Weights of a small image captioner: encoder norm batchnorm.
Rows from block 2 of the text decoder of a small image captioner, named by matrix and row number. Rows with one number belong to one neuron. Each number is 128 + 32 x the weight over its row's rms, rounded and kept within 0 to 255. All counts start at 0.
After each neuron's rows are labels from the 100 texts, of 14976, where the neuron reaches its highest value: "fires on" is the input token at the peak. Only what is clearly more common there than usual is listed. The data: photos with spoken descriptions (Open Images, Localized Narratives). In brackets: how many of the 100.
# fc1: MLP up (decoder.blocks.2.mlp.fc1.weight, 768x192), inputs 0-95
# fc2: MLP down (decoder.blocks.2.mlp.fc2.weight, 192x768, transposed), outputs 0-95

fc1.497 [124 175  73 117  99 109  72 153 104 147 148  83 150 151 142 175 166 168  71 158 172 104 114 120 140 216  77  87 143 152 142 100 107 145 154 156 141 121 177 153 118 147  77 105 127 153 171 208  96 164 163 173 142 130 154 101 132 105 165 133 175 121 165 136 146 139 150 113 106 134 124 129  88 130 132 106 105 122 117  59 142 227 164 134 114 121 132 107 164 124 141 110 128 109 107 147]
fc2.497 [ 99 124 164 158 149 168 152  24 162  69  95 138 116 114 108 158  81 127 196 130 123 192 124  99  78 110 149 153 186 106 141 122  79 118  56 121 159 128 135  90 140 106 160 142 194 102 129 121  90 164  61 120  84 102  77 134  95 126  77 121  91 164  91 122 138 145 139 142 133 186  97 170 167 157 145 156 154 138  86 176 138 136 113  96 123 120 125 173 121 160 128 107  74 124 171 123]
fires on: "b" (23); "n" (19); "h" (17)

fc1.266 [ 93 144 148 122 178 127 156 115  83 133 144 147 124 108 144 130 188 148  60 134 143 154 146 100 123  97 143  33 120 119 103  72 130 141 174 156 138 151  76 146  75 149 132 113 100 110 154 103 128 139 202 132 111 154 132 147 149  83 175 114 148 156 139  90 153 159 131 118 108 165 132 134 166 147 116 173  95 164 187 118 124 166 138 165 146 135 188 135 224 119 105 127 103 123 150 115]
fc2.266 [ 89  69  92 169 148 110 100 133 108  76  71 125  87 133 111 236 127 140 130 141  91  78 144 144 154 122 100 168 145 152 117  87 167 161 104  35 200 158 134 126 179 131 124 126 156 103 144 219 123 126  68 102 116  71 111  98 160 101 143 135 124 122 134 151  97  93 133 131 128 114  90 146 134 107 147 136 128  91 124 144  68 146 198  85 124 177 123 149 117 100 161 132 104 139  50 128]
fires on: "u" (50); "a" (29); "p" (18)

fc1.97 [201 131 153 118 150 112 151 128 136 169  53  74 139  89 143 115 155 119  80 141  93 130 125 112 173  70 103 151 123 117 186  89 173 149 177 143  91 113 126 134 133 155  89 128 193  76 187  88 138 139  88 105 146 136 179 169 120  52 116 117 133 104 129 125 136 100 131 101 105 120  89 106 116 108 141 151 140 119 111 187 158 188  68 128 140 118 108 142 136 165 216 105 161 103 134  74]
fc2.97 [134 138 137  85  85 151 141 116  57 112 172  71 111 106 137 109 116  87 174  99 143 141 100 158 184 124 127 109 159 131 125 135  76 121  90 129 182 195  48 169  83 131 154 181  65 108 106  96 132 114 138 126 163  67 101 132 157  93 149  84 108 108 106 136 145 119 103 156  81 144 164 138 180  90 151  96 129 147 127 139 119 115  83  86 143 173 102  92 179 128 168 214 173 144 173 133]
fires on: "k" (97)

fc1.703 [100  57 116 167 117 118 106 123  88 171 131 123 126 128 134 125 138 176  99 125 111  74 106 153 128 133 112 120 130 112 138 118 195  91 111  90 114 151 130 120 128 143 119 101 139 123 152  77  91 108 158 136  69 157 187 115  53 145  88 129 116 172 127 135 185  45 155 124 131 145 114 157 118  84 120 100 154 136 113  58 101 178 148 138 113 108 190 150 111 183 126 129  98 113 230 177]
fc2.703 [143 117 151 146 120 119  66  83 141 125 123 148  89  85 128 153 120  94 103  84 136 152 101 127 151 164 106  82 123 137 149 157 190 126  94 113 131 134 105  91 161  86 107 157  36 118  70 132 120 131  93  52 134 169 147 164  71 128 142 129 177 163 124 104 116 127 133 135 128 131  33 158 127 150 103 137 110 128 114 136 114 105 127 126 101 114 150  72 114 149  86 132 122 177 119 166]
fires on: "a" (100)

fc1.542 [118  61 106 149 108 110 120 202 106  94  93  85 123 146  88 145 113  23 127 193 178  96 103 116 166 138  62 109 128 117 147 178 146 107  57  89  71 139 105 137 161 123 106 138 130 157 156  73 154 102 120 123 149 115 197 121 104 145 183 161 158 143 171 110  98 179 141  97 158 150 137 103  76  90 112 132  90 167 144  85 131 133 154 116 121  79  80 149 120  99  91 135  88 121  50 110]
fc2.542 [111 149 140 153 107 165 132 139 142 173 124 146  99 112  60 135 123 136 148  97 121 153  82 129 125 131 121 115 194  63 191 132 138 178 117 136  88 120 125 127 163 111 192 154 178 197 110 153  70 141 118 136 126  99  60 162 144 103 113 138 130 109 144 118 140 119  74 164 137  75 114  91 180 111 101 154 148 137 141 120 187 132  96 172 119  95 157  98 101 153 126  79  78 117 126 133]
fires on: "e" (99)

fc1.102 [110 105  91 163 135  96 105 143 130  68 173 138 107  68 105 143 143 158 139  82 145 100 101  85 100  68 137 141 129  90 172 120 159 146 107  92 114 134  74  78 109 123 140 116  97 152 122 108  89  91 128 120 112 102 159  94 138 145 111  92 115 164 134 106 136  74 104 133 161 138 114 196 149 111 110 143 139 173 105  89 158 199 112 172  93 125  76 151 158  91 109 131 115 148  97 139]
fc2.102 [169 226 117 149 147 109 188 168 139 165 102 119 149 179 118 124 100 100 157 144 143 162 144 109 208 111 111 121 163 150 121  95  84 131 171 108  72 119  83 173 189 135 147 136 161  95 185 147 102 172 121 199 104 170  92 161 133 110  93 143 187 139 113 161 129 132 111 110 148  89 116 168 113 159 120 124 117 126 191  79 132 129 106 105 109 110  88 136 112 161 153 208  82 129 102 128]
fires on: "a" (98)

fc1.206 [156 105 117 147  85 130 118 147 151 161 102 132  91 111 126 130 201 196 123 123 117 153 144 184 141 179  53 117 123 184 141 179 137 124 138 123 122 118 160 176 105 114 177  90 113 142  43 169 140  80  69 171  89 152 131  64 152 161 104 134 114 142 122 128 170 152 129 140 169 166 123 167 161 157 186 104 122 137 138 164 133 114  83 137 107 131 222 107  85 167  85 104  90  91 128 119]
fc2.206 [158 193  94 134 110 156  74  93 147 163  97 162 129 107 153 102  52 121 111 177  61 196 176 127 117 115 156  62 115  92 200 119 166 108  95  98 135 148 112 120 146 158  98 104 131 148 163  93 115 160 152 169 134 149 123 172 125 149 131 178  74 149  94 118 119 173 129 164 147 114 142 118 138 123 111 122 121 134  93 149 172 150 143 118 140 162 111 110 150 141 168 106 123 150  87 193]
fires on: "e" (63); "n" (37)

fc1.100 [132 110  90 122 146 129 114 159 136  77 103  97 133 160 105  72 140 127 105 100 156  31  76 124 116 140 100 136 133 215 177  86 112 121 152 120  98 146  63 190 113 142 187 159 101 127 121 171 112 108 188  64  97 163  90 218 118 113 150  83 125 131 117 121 109 147 124 148 137 128 106  98 149 135 165 158 153 132 188  79 176 181 144 137 158 111 189 131 197 130 141 130  98 107 163 124]
fc2.100 [158 119  97  98 182  78  65 111 107 114  99 175 124  96 146 174 157 125 156 119 131 216  85 176  97 168 135  66  53  34 123 129 132 168  97 156 112 115 129 147 133 177 110 164 164 106 165 157 127 151 171 192 126  61 127  51 105 125 116 155 100 119 137  93 161 128 154 118 122 128 160 136 155 183 134 112 143 153  74 166 101 135 145 184 140 140  98 139 128 150 125 117 167 115 112 159]
fires on: "b" (91)

fc1.680 [124  56 154 156 139 131 131 113  96  42 183  85 166 127 142 127 136 128 126 118 133 190 100 125 114 107  83 166 139 126 140 156 138  75 108 136 140 135 156  91 110  71  93 129 139 219 118 161 187 159 148 143 109 145 121 176 142 170 107  85 149 108 137  56 129 126 137 164 132 128 179 142 137 165  93 197 120 144 101 127 167 148 109 157 127  62 166 105 161 114  88 137  72 155 129 116]
fc2.680 [160 150 119 134 157 147 116 167 195 152  68 148  99 159 129 102 130 103 102 157 125  79 140 109  75 125 170 119  71 108 112 143 119 155 107 161 127 133  91 135 114 131 107 103  99 139  66 152  77  91  85 120 133 121 117 166 136  96 140 171 106  93 174 161 114 109 134  64 106  90 151 126 110 133 167  75 137  83 170  85  94 190  99 113 128 136  72  94 129 154 146 176 173  89 133 103]
fires on: " " (59); "r" (17)

fc1.594 [140 107  98 103 164 141 151 182 167 107 131 146  97 138 138 128  96 155 159 119 125 114 131 135  89 140 164 153 150 149 152  89  88 171 116  76 160 151  71 142 136  77  91 192 122 149 101 146 180 149 118 124 103 114 122 105  79 171  66  72 150 139  92 124  89 122  67 142 128 162 180 152 139 130 127 116 135 161 107 107 161 161 116  24 120 158 114 149 113 130 169 131 126 159 111 100]
fc2.594 [101  82 105 132 123 105 141 127 171 195 115 141 172 160 117 122 153 148 173 110 183 126  67  98  98 110 136 141 147 113  78 126 101 107  95 168  74 120 181 123 123 113 140 124 118  97 165 173 124 196 154  77  99 176  99  83 207 167 140 118  83 131 132 110 113 171 107 128 132  70 122 106 125 129  91 156  65  82 152 159 168 146 130  89 148 148 112  97 116 115 142 178 125 132 162 150]
fires on: "a" (80); "n" (13); "c" (7)

fc1.610 [101 170 113 134 121 162 142 161 119 147 140 134 140 118 157 121 106  68  65 124 198  82 169  91 159 125 146 140 125  77 151 112 104 125 125 188 114 152 111 137 116 150 102  96 152 180 169 147 149 113 104 144 141 169 188 150 116 155 161 140  92 104 183 107  68 132 138 181  97 127 101 113  97 165 172 146 122  95 180 131 192 124  78  70 104 150 123 100 128 152 136  98 116 206 201 114]
fc2.610 [122 147 108  73  49  75  91 181 116 156 123 142 126 110 111 114 139 107  86 110 125 112 165 107 125 102 190 100 113 126 115 108 118 178 145 123  95 180 139 118 144 137 111 110 149 139 127 153 113 167 105 179 135 172 194 187 129 109 148 135 119  71 164 130 125 116  67 176 182 132 120 112 108  45 144 164 127 166 132 115 137 166 136 105 128 137 131 170 109 171 146  88 175  79 149 116]
fires on: " " (61); "k" (19)

fc1.459 [123 134  93 114 123 141 115 145 112 110 149 118 157 144 145 111 104  98 147 146 156 103 155 109 108 140  71 135 126 134 132 139  96 171  96  82 146 134 146 145 147 141 150 146 138  81 165 130 109 188 178 143 138  91 139  79 128  83 126 188 164 147 108 132 115  56 176 116  81 107 104 140 147  76 134 129 134 153 111 112 130 125 140 140 146 138  71  49 138  94  95 119 104 121 191 147]
fc2.459 [171 170 131 138 106 144 139 133  84 128  70 138 100 131 158 183  91 172 118 180 102 112 135 132  85 145 148 130 110 146 122  86 161 116 169 163 132  92 122 136 175 141 123  91  58 171 158 186 177  88 144 131  99 134 186 120  69 111  98  79 130 142 136 151 152 151 115 143 169 149 135 175  91  98 180 131 150 169 155 151 116 164 148 109 107  99  79  83 128 184 160 129 159 114 139 153]
fires on: "u" (84)

fc1.713 [132 178  90 118 176 168  89 133 146 128 105 165  81  49 102 189 108  94 150 156 152 174 138  88 112 127 147 103 131 155 105 149  56 110 117 123 119  99 105 148 187 130 155 115 110 140 157  99 121 157 167 146 127 107 172 176 139 176 100  63  89 133 133 142  98 134  90 179 103 142 144 167 197 166 152  79 145 105 150 131 177 148 176 167 162 132 134 106  99  75 146 102 127 105 118 180]
fc2.713 [ 80 174 101 127 136  78 113 176 165 148 126 117 150 131 118  93 166 143 170 144 189 105 124 129 144  97  96 143 194 135 195 115  96 101 222  97  84  39 119 148 131 138  70  82 139 137 147 133  87  97 141 145 167 209 114 146 127 122 133 150 179 126 167 166 166 126 125 143 148 126 126 142 164 154 133  88 115 137 140  75 100 134  80 143 100  99 117 110 127 168 170 204 113 137 132  84]
fires on: "a" (53); "l" (41)

fc1.259 [102 131 141 151 133 170 103 137 116 161  87 117 143  92 185 160  85 113 117 222  97  71 160  81  88 109 165 164  73 148 124 132 156 144 157 121 125  98 160  88  98 131 109 112  96 178 133 133 120 136 113 136 105 116 128 123  93 123 117 131 122 117 116 108 119 167 173 148 118 130 124 106 151 106 118 149  98 159 121 102  97 113 148 176 141  28  67 141 136  95 125  82 125 131  87  98]
fc2.259 [ 94 141 133 136 104 125 116  93 106 166 174 109 151 123 106 198 163 111 127  98 150 157 171 117 109 118 129 146 128  99 153 166 153 153 160 155 103 171  90 171 136 133  56 152 140 229 109 154 132 143  87 127 152 125 135 111 102 132 172 116 127 119 103 130 158 115 136  86  93 118 127 138 127 101 150 187 188 105  92 119 138 110 147 108  99 131 189 146 139 151 186 139 136 100 121 115]
fires on: "b" (38); "m" (33); "p" (22)

fc1.340 [102 115 116 109 109 103 148 129 114 173 115 167 126  94 143 110 185 136 110 123 202 114 150 169 120 113  69 144 156 106 144 150 142 124  70 156 113 107 132  96 115  71  92 142 120 139 163  95 164 168 145  36 157 142 161 118 121 187 142  70 108 139 154 113  82 171  65  92 137 144 104 153 159 160 127 135 139 167 135 110 147 136 135 151 152 136 165 129 133 146 203 144  84  89 139 117]
fc2.340 [166  79 107 120 185  95  93 119 138 131 126 127 149 129 124 143  84  99  56 129  55 206 103 115 131 151 154  62 189 104 115 134 130 168 134  95 107 135 161 117 104 131 176  85 110 125 137 119  95 104  99 180 141 123 150 128 125 108 122 139 138 100 117 105 190 124 174 189 139 102 119 149  33 153  90 150 114 150 144 113 123 151 164 143  56 151 168 100 103 143 128 162 113 205 212 154]
fires on: "e" (88)

fc1.464 [ 79 140  74  87  79 186 127 116 175  95 135 135 103  89  51 103  93  88  79 126 112  99  93 126 134 156  93 146 148 124 155 104 112 171 182 150 152 135 169 184 124  78 139 191 127 131 118 125 119 114 180 140 134 125 172 148 165 144 115 112 129 131  71 152 132  67 119 101 146 117 185 147 117 183 115  47 101 156 138 102 143 153 154 122 123 105 184 108 138 105  89 112 120 183 130 131]
fc2.464 [107 121 219 150 119 100 127 120 131 155 161 111 133 128  74 156 126  85 117 115  86 157 167 150 115  58 135 120  90 168  96  75 109 121 104 156 170 112 206 170 165 180  70 157 131  90 155 122 150 123 128 115 185 119 138 104 147  74 100 117 107 162 130 119 141 129 176 203 109 127 183 155 140 110 109 192 157 119 151 184 126 185  72 133 100 139 104 147 132  67 128 134 116  98  98 147]
fires on: "u" (49); " " (42)

fc1.372 [116 197 147 133  86 193 160 123  61 172  87 130 160 124 168 150  63 139 151  92 115 115 145 206 113 174 133 116 145  94 118 117 161 127 108  60 155 113 159 100  81  79 162 129  91 168 155 116  82 149  82 107 103 127 157 191 163 121  82 116 144 164 137 129 174 106 144 160 104  83 147 134 129 136 164 167 100 138 102  88  94 187 102 150  87  65  77 107 156  70 117  93 142 115 123 207]
fc2.372 [ 72 155 101  96  94  91 126  87 136 100  56  86 106 170 120 170 143 105  80  77 149 144 125 116 137  75 122 120 111 110 147 183 155 133 155 147 111 143  65 168 128 200  34 187 110 127 114 130 183 121 112 118 139 133 159 132 109 125 154 162 131 144 135 129 117 145 109 109 199 151 179 184  48  99 178 132 158 103  97 177 143 127 169 136 104 147 155 174 140 135 166 187 167 149 156  91]
fires on: "s" (95)

fc1.540 [101  62 148 133 145  88 105  82 196 154 138 167 134 167 185 118 152 162 114  90 135 160 159 115 131 126 127 102 134 112 137 101 140  97  87  55 138 123  95  89 105 120 121 104  94 141 124 141 130 141 161 152 145 215 123 131  82 143 158  78 122 163 136 122 109 119 131 108 105 120 114 152 118 156  77 136 119 128 120  91 121 125 171 166 185 128  95 168 205 180 164 132 120 147 161  77]
fc2.540 [ 83 134 109  97 146  57 132 153  98 127 158 115 106 156  85  90 131  66 123 179  84 152 101 125 128 124 102 190 126 117 132 141 101 135  64 125 141 117 172 128 109 137 158 112 132 121 119  68 163 151 110 122 181 107 161 112 185 148 131 152 122 132 160 136 117 134 162 149 113 103 117 128 113 125 168 107  90  85 158  70 126 121 108  96  96 198  90 104 112  81 119 128 113  60  79 131]
fires on: "b" (27); "t" (23); "d" (11); "u" (8)

fc1.721 [111 126 104 144 160 126  55 139  95 201  66 128 126 129 148  96  72 109 165 142 100 151  75 126 144 101  99 138 134  86  75 124 135  99 123 151 110 124 151 103  99  78 168 106 130 138  10 105 151 195 156 135 190  96  77  97 113  83 176 138 174 140 141 125 112 142 142 123 121 129 166  92  76 146 147 136 149  78 192 143 171 148 148 151 113 153  84 165 109 101 142 166  90 174 104 124]
fc2.721 [106 122  75 110 110 184 110 122 110  82 157 159 139  99  78 210 127 128 118 114 103 131 100 184 103 156 160 128  92 133 130 137  73 149 140 134 126 139 118  78 100  94 141 192  98 146 129 109 172 120  52 124 158 110 108 147  95 116 114 103 144  77 159  82 120  72 139 134 156 166 121 117 161 142 126  94  82  93  30 107  84 112 196 134 167 116 134 204  99  89  68 113  86 103  87 110]
fires on: " " (100)

fc1.640 [173 120 115 124 130 112 127 122 144 109 136 130 183  79 110 109  68  67  93 188 126 149 138 107 180 119 137 138 103 211 111  95 127 106 141 153  98 173  56 142  58 158 131  41 136 137 106  49 144 185 131 124 153 131 105 107 118 125 151 126 122 134 108  74 170 159 121 135 115  59 119 147 127 128 162 124 147 125  69 155 148 160  98  95 112 158 145 171 143 117 127  96 129 143  79 133]
fc2.640 [109 152 151  99 141 137 123  47 105 169 170 126  85  72  83 193 122 145 141 125 149 114 170 127 143 127  99 140 144 108 127 165 160 139 108 106 195 106 107 149 115 123 108 145 119  87 106  57 205 197 111 188 135 112  76 134 116 119  84 139 136 164 156 113 152 123 110 158 135 108 105  78  97  63 173  80 114 129 120 109 153 153 146  98 134  73 131 173 142 148 143 139  50 121 102 160]
fires on: "s" (98)

fc1.560 [104  73 162  60 109 174 113 157 124 157  61 124 150 117 139  74  92 109 139 133 180 111 121  93 102 135 140 132 148 118  73 141 102 162  78  85 104  68  90 118 100  89 109 153 123 155 119 118 156 138 171 114 167 163 118  90 117 123 148  90 153 168 179  77  24 121 143 115 186 128 122 144 117 126  67  89 128 105 106 139 203 117 129 120 130 125 104  68 146 145 108 122  64 159 121 101]
fc2.560 [100 112 144 116 133  99 158 116 119  89 144  93 166 119 126 203 157 105 122 137  50 166 105 130 111 120 140 132 200 151 139 105 123 188 141 172 151 122 101 162 182 162 124 148 151  93  79 180 161  83 139 115 129  56  91 122 168 118 154 125 109  26 124 117 139 120 119  99 121  88  76 120 164 128  61 144 124 183 106 104 127 157 119  97 110 184 121 103 154  93 179 113 156  90  98 147]
fires on: "u" (90)

fc1.327 [121 121 131 136 114 115 138 200 144 120 140 123  77 124 172 150 127 170 123 148 128  79 104 145 166 109  91 120 153 143  67 163 113 140 115 118 171 139 125 146 180 135  97  92 196  66 116 141 111 136 120  84 120 147 125 136 180 143 164  73  66  45 120 121  92 126  64 109  93 157 122  73 148  98 127  82 101 152 191 129 120 116 111 130 167 117 141 107 134 129 132 117 123 120 129 105]
fc2.327 [148 111 111 159  97 127  79  86 122 122 133  97 169  76  98  90 162 147 162 112 121 160 142 116 140 145 143 177 142 123  99 139 123  92 122 110 107 163 159 141 149 141 145  74 146 193  86 153 198 174 171  53  95 159 118 139 165 131  97 123 158  90  61 120 113 162 135 153 112 125 156 100 107 123 133 197 140 168 148  83 101 138 161 133 106 113  69 148 129  75 179 147 149 144 157 107]
fires on: " " (94)

fc1.382 [ 98 168 140 127 156 134 122 109 136 125  85 121 148 173 120  60  90 109 136  87 120 118 107  87 105  99 104 125 157 163 170 148 136 198  70 179 153 215 103 144  93 126 102 121 118 128 143 106 115 162 132 130 140 221 114 158 132 151 146 137 120 194 132 149 141 139 141 117  95 125 111 126 168 185 206 150 137 128 197 184 134 142 159 132 102 158  83 103 142 178  68 158  91 116 100 111]
fc2.382 [161 103  89 120 145 130  74  99 117 126 117 136 138 137 147  87 117 215  76 177 128  80 177 125 124 141 110 126 159  96 107 126 162 124 106 108 183 130 104 135 136 154 155 128  37 124 139 127 129  79 138 142 117 133 116 126 151 141 108  85  81 163 131 106 116 116 117 149 154 153  88 157 120 108  70 110 106 158 149 179 171 113 151 128 123 134  96 134 146 171 109 147 201 157 133 157]
fires on: "b" (100)

fc1.633 [153  88 107 147 142 103 152 163 177 146 138 149 159 175 157 107 129 162 126 177 111 141 139 146  74 117 172 142  99  94 179 139 154 146 120 136 158 125 151 148 151  99 145 159 188 174  99 170 186 162  77  94 168  61 169  91 123 111 166 143  77 156  69 147  96 148 101 129 113 125 147 133 101 140 178 155 129 154 110 148 114 129 131 175  60 115 116 122 119 121 104  94 100 144  89 137]
fc2.633 [136 168 164 151 165 137 115 155 175 125 158  39 143 167 120 165 121 105 131 162 135 133  82 149 184  94  95  91 121 115 107 157 113 135 122 135 107 141 139  89 187  94 149 207  89 118  76 118  65 153 139 156  93 139 139 140 162  99 166 132 195  86 133 100 135 104 155 135 205  84 113  87 148 126 117 107 114  83 116  79  88 121 148 154 106 144 210 146 132 118  90 126 163 124 106  83]
fires on: "u" (51); "e" (23); "r" (21)

fc1.376 [125 111 132 155  77  98 126 115 119 163 183 177 181 149  88 155 121 125  98  96 125 130 121  85  98 143  57  88 124 137  95 130 139 152  61 110 112 112 171 180 133 106 110  89 157 169 124 107 124 163 132 110 155  81 158 132 139 116 124 121 171 161 165 219 136 133  20 101 119 125 162 224 171 111  87  87 130 116  72 117 103 167 122 127 139 105 104 114 138 127 149 112 123 165 177 141]
fc2.376 [105 153 163 128 121 153 131 146 168 129 109 158 122 156 134 113 174 174 129 184 136 177 147 175 165 112 146 129 117  82 132 121 111 190 128 147 144 112 118 102 119 124  79 181 127 110  99  78 169  83 149 192 157 146 114 101 108 218 145 195 133 109 139 118 130 157 184 137  70  83 133  61 124 127 178 146 123 126 159 116 155  82 171  96 134 132 184 147 123 151 105 126 158 136  98 140]
fires on: " " (77); "r" (12)

fc1.363 [128 110 119 106 172  85 162 121 217 143  99 121 128 152  95 134 165 130 108 160 117 119 116 163  90 193 221  83 131 116 108  99 174  78  82 144 147 166 128 152  46  87 202 161 123  91 196 156 121 145 136 133 153 151  83 100  80  81  87  94  99 153 159 138 121 184 127 158  95  84 137 139 203  97 123 141 125 134 105 189 125 108 121 159 144 173 138 171 150 116 129  87  95 149 109 141]
fc2.363 [114 133 112  93  89  80 110 128 132 138 117 144 165  94 109 120 143 172 128 162 195 163  76 143 140 156 118 110 153 104  94 117 149  64 155 107 158 112 123 154  67 184 118 154  52   0  81  79 182 113 135 146 162 140  99  81 230 121 134 147 101  63 125  97 126  84 118 133 143 168 121 144  92 129  90 167 129 123 139 114 149 142 148  71  94 162 114 147 114  79 145 112 115 132  78 161]
fires on: "b" (100)

fc1.696 [176 116  90 107 122 158 130 128 148 100 114 128 130 109 230 164 104 153 152 162  73  86 167 122 119 108 132 145 137 111 172 129 128  98  73 136 156  88 147  96 147 164 171 130 190 163 137 131 109  77 147 131 137 136 137 121 151 174 102  89  94 162  72 140 174 116 113  57  59 172 131 110 167 118  98 109  95  97 187 116 148 174 133 105 134 153 147 124 124 160 158  87 134 127 103 137]
fc2.696 [118 137 118 146 118 129  96 197  96  99 144 115  91 186  97  84 144  54 180 124 192 135 102 130 150 161 155 121 128 128  72 191 117  70 147 140  93 108  86 138 151  95  32 159 123 144 136 149 163 100 106 166 146 108 133 130 123 121 143 133 105  51 130 113 107 199 143 141 141 136 165 180 153 185 142 141  65 164 119 149  97 112 190 116 163  87  86 130  90 104 118 114 124 113 102 113]
fires on: " " (94)

fc1.765 [150  56 129 155 169  68 119 152 141 114 141 147 140 115  87 145 170  94 180  83 107 194 153 125 129 163 116 150  72 153 176 174 109 170 161 114 191 142 182 111 107 134 129 223  66 120 140 137  96 175 145  83 138 158 122 129 151 128 126 127 195  98 161 118 130 108 115 165 140 117  77 153 150 102 170 150 143 157 128 127  51  90 142 127  98 127  93 130 119 100 194  83 120  72 118 115]
fc2.765 [ 78 160 166 155 136 125 171  82 153 101 127 170 157  95 128  71 124 127  64 135 126 111 145 154 103 104  71 173 189 163 139 103 162  98 168 161 171 111 161 188 117 140 133 159 175 155  97  95 186 101 102 135 136 164 132 130 135 126  79 173 105 167 116  94 188 138 112 134  67 128 131 130 110 114 140 178  93 155  78  83 159  60 186 193  77 170 176 135 143 127 125 102 134 117  72 136]
fires on: "n" (82)

fc1.300 [110  93 108 118  78 105  80 132 163  67 165 127 192 102 137 158  96 125 100 149  68 122  66 181  90 193  97  82 175 154 198 146 193  99 116 108 173 126 128 167 184 121 106 122 138 188 151  99 152 156  66 121 110 138 144  39 201 170 125 137 155 114 105 134 164  95 154 122 110 138 154  71 119 119 160 132 150 108 135  97 143 118 139 129 127 138 102 116 167 110 147 114 155  90 135 114]
fc2.300 [124 127 221 107 122 102 133 143 121 139 121 152 112  91 135 140 146 144  96  85 179 124 146 115 163 160 167 176  83 127  99 107 120 112 112 137 102 140  95 140 103 107 128 118  80 141 160 156 119 112 113 134 175 152  89 104 101 135 106 106  87 170  73 147 155 106 153 159 141 110 137 135 127 154 104 105 168 118  38 104 234  69 125 123  94 190 150 126  91  85 121  98 108 106  71  84]
fires on: "n" (89)

fc1.85 [143 128  98 126 139 142  72 128 139 112  82 138 134 121 119 166 157 132 155 112 177 111 135 110 121  73 106 158 194 160 162  95 152 104 143 105 105 162 222 117 149 176 151 129 120 130 101 124 100 145 129 117 162 143  78 166  74 107 139  49 120 124 140 156  89 160 143 136 116 122 104  96 186 155 160  68 103 114 130 140  94 136  84 115  72 128 140 142 124  72 108 142  96 118 173 135]
fc2.85 [123 107 186 144  84 113  86 196  94 124 159 167 112 150 122  99 136 137 168  76 146 134 105 127 178 133 160 130 159 120 200 132 131 173 109  91 126 169  43 106 156 166 125 188 134 159 144 101 145 104 116 101 147 112 137 131 183  84 127 150 147 128 171  98 157 145 159 123  78 118 139 124 109 104  79 119 156 168 175 100 116 139 111 125 172 156  89 124  26 208 141 113 175 105 137 163]
fires on: "b" (77); "v" (12)

fc1.548 [ 91 162  97 145  50 129 123 153 115 138 164  94 160  77 173 107 174  93 137 157 107  81 161 115  86 141 148 105 133 104 108  86 153 115 141 178 113 132 141 117 171  62 133 141 127 117 185 169 104 107 128 152 118 145 158 106 152 160 140 140 121 122 180 113 134 121 161 136  91 148 138 153 203 148 160  73 147 122 140 161 145 131 183 194 165 121 121 121  85 103 170 142 109 139 163 177]
fc2.548 [113 111 102  99 129  89 160 141 169 104  54 130 115 113 130 130 150 145 113 114 115 170 153 134 185 132  99 130 115 112 133  76 156 152 153 114  99 101 172  86 147 117 117  95 135 168 179  92 171 190 140 116 108 122 162 196 135 113 152  27 133 113 113  88  78  93 119 145 125 117 145 113 145 101 168 150  94 148  96 159 124 114 148 116 155  99 159 127 113 129 123 123 122 139 190  93]
fires on: "n" (84); "d" (11)

fc1.662 [144 169 120 146 123 125 137 140  98 141 119  95 129 129 148  88 149 159 135 121 126  81  93 149 147 102 152 117 179 134 133 165 133 160  88 111  69 153 101  78  86 104 129 131 193 140 139 111 107 126 100 130 110 125 117 177 127 175 121 128 118 139 172 167  87 104  95 113 176 109 100 188  78 114 136 119 126  85 222 173 154  85 134 167 142 114 134 159 110 101  96 122 153 113 114 136]
fc2.662 [183 105 122 135 201 108 127 119 114  93  94 121 143  69 139 147 100 143  91 118 134 157 123 110 113 153 150 127 136 111 114  92  69 103 100  81 177 122 124 142 115 179 115 130  43 126 130 126 125  91 117  86 129 111 133  89 102 121 168 114 112 166 109 123 171 127 144  89 120 121 123  68  97 201 124 100 204 128 106 120 160 124 146 166 106 112 151 128 107 183 196 154  77 123  63  94]
fires on: " " (100)

fc1.13 [122 148 121 160  62 166 116 137 114 112 127 156 157 135 118  84 153 199 135 128 109  76 105 124  69  85 121 163 130 120 142 164 127  92 105 107  95 152  99  75 152 165 158 135 128 138 129 130 194 177 115 164 120  79 180 104 108 113 131 126 124 170 157 154 150 138 114 160 161 152 158 144 136 117  78 141 155 122 157 106 192 125  94 133  94 133 119 172 130 125  96 135 191 119 133 136]
fc2.13 [ 97 119 128 100 193  85 133 117 141  16 143 152 161 137 108 165 138 138 148  96 126 164 156 155 222 114 143 115 111 155 138  50 128 145 148 155 146 121 125 125  81  86 118  78 153 134 154 105 121 179  68 110 112 175 145 131 143 181 104 147 115 110 156 118 121 125 163 107 106 168  98 113 157 115 190 164 154 113 120 153  66  94 141 148 149 104 140 133 116 127 177 130  69 118 156 113]
fires on: "a" (90)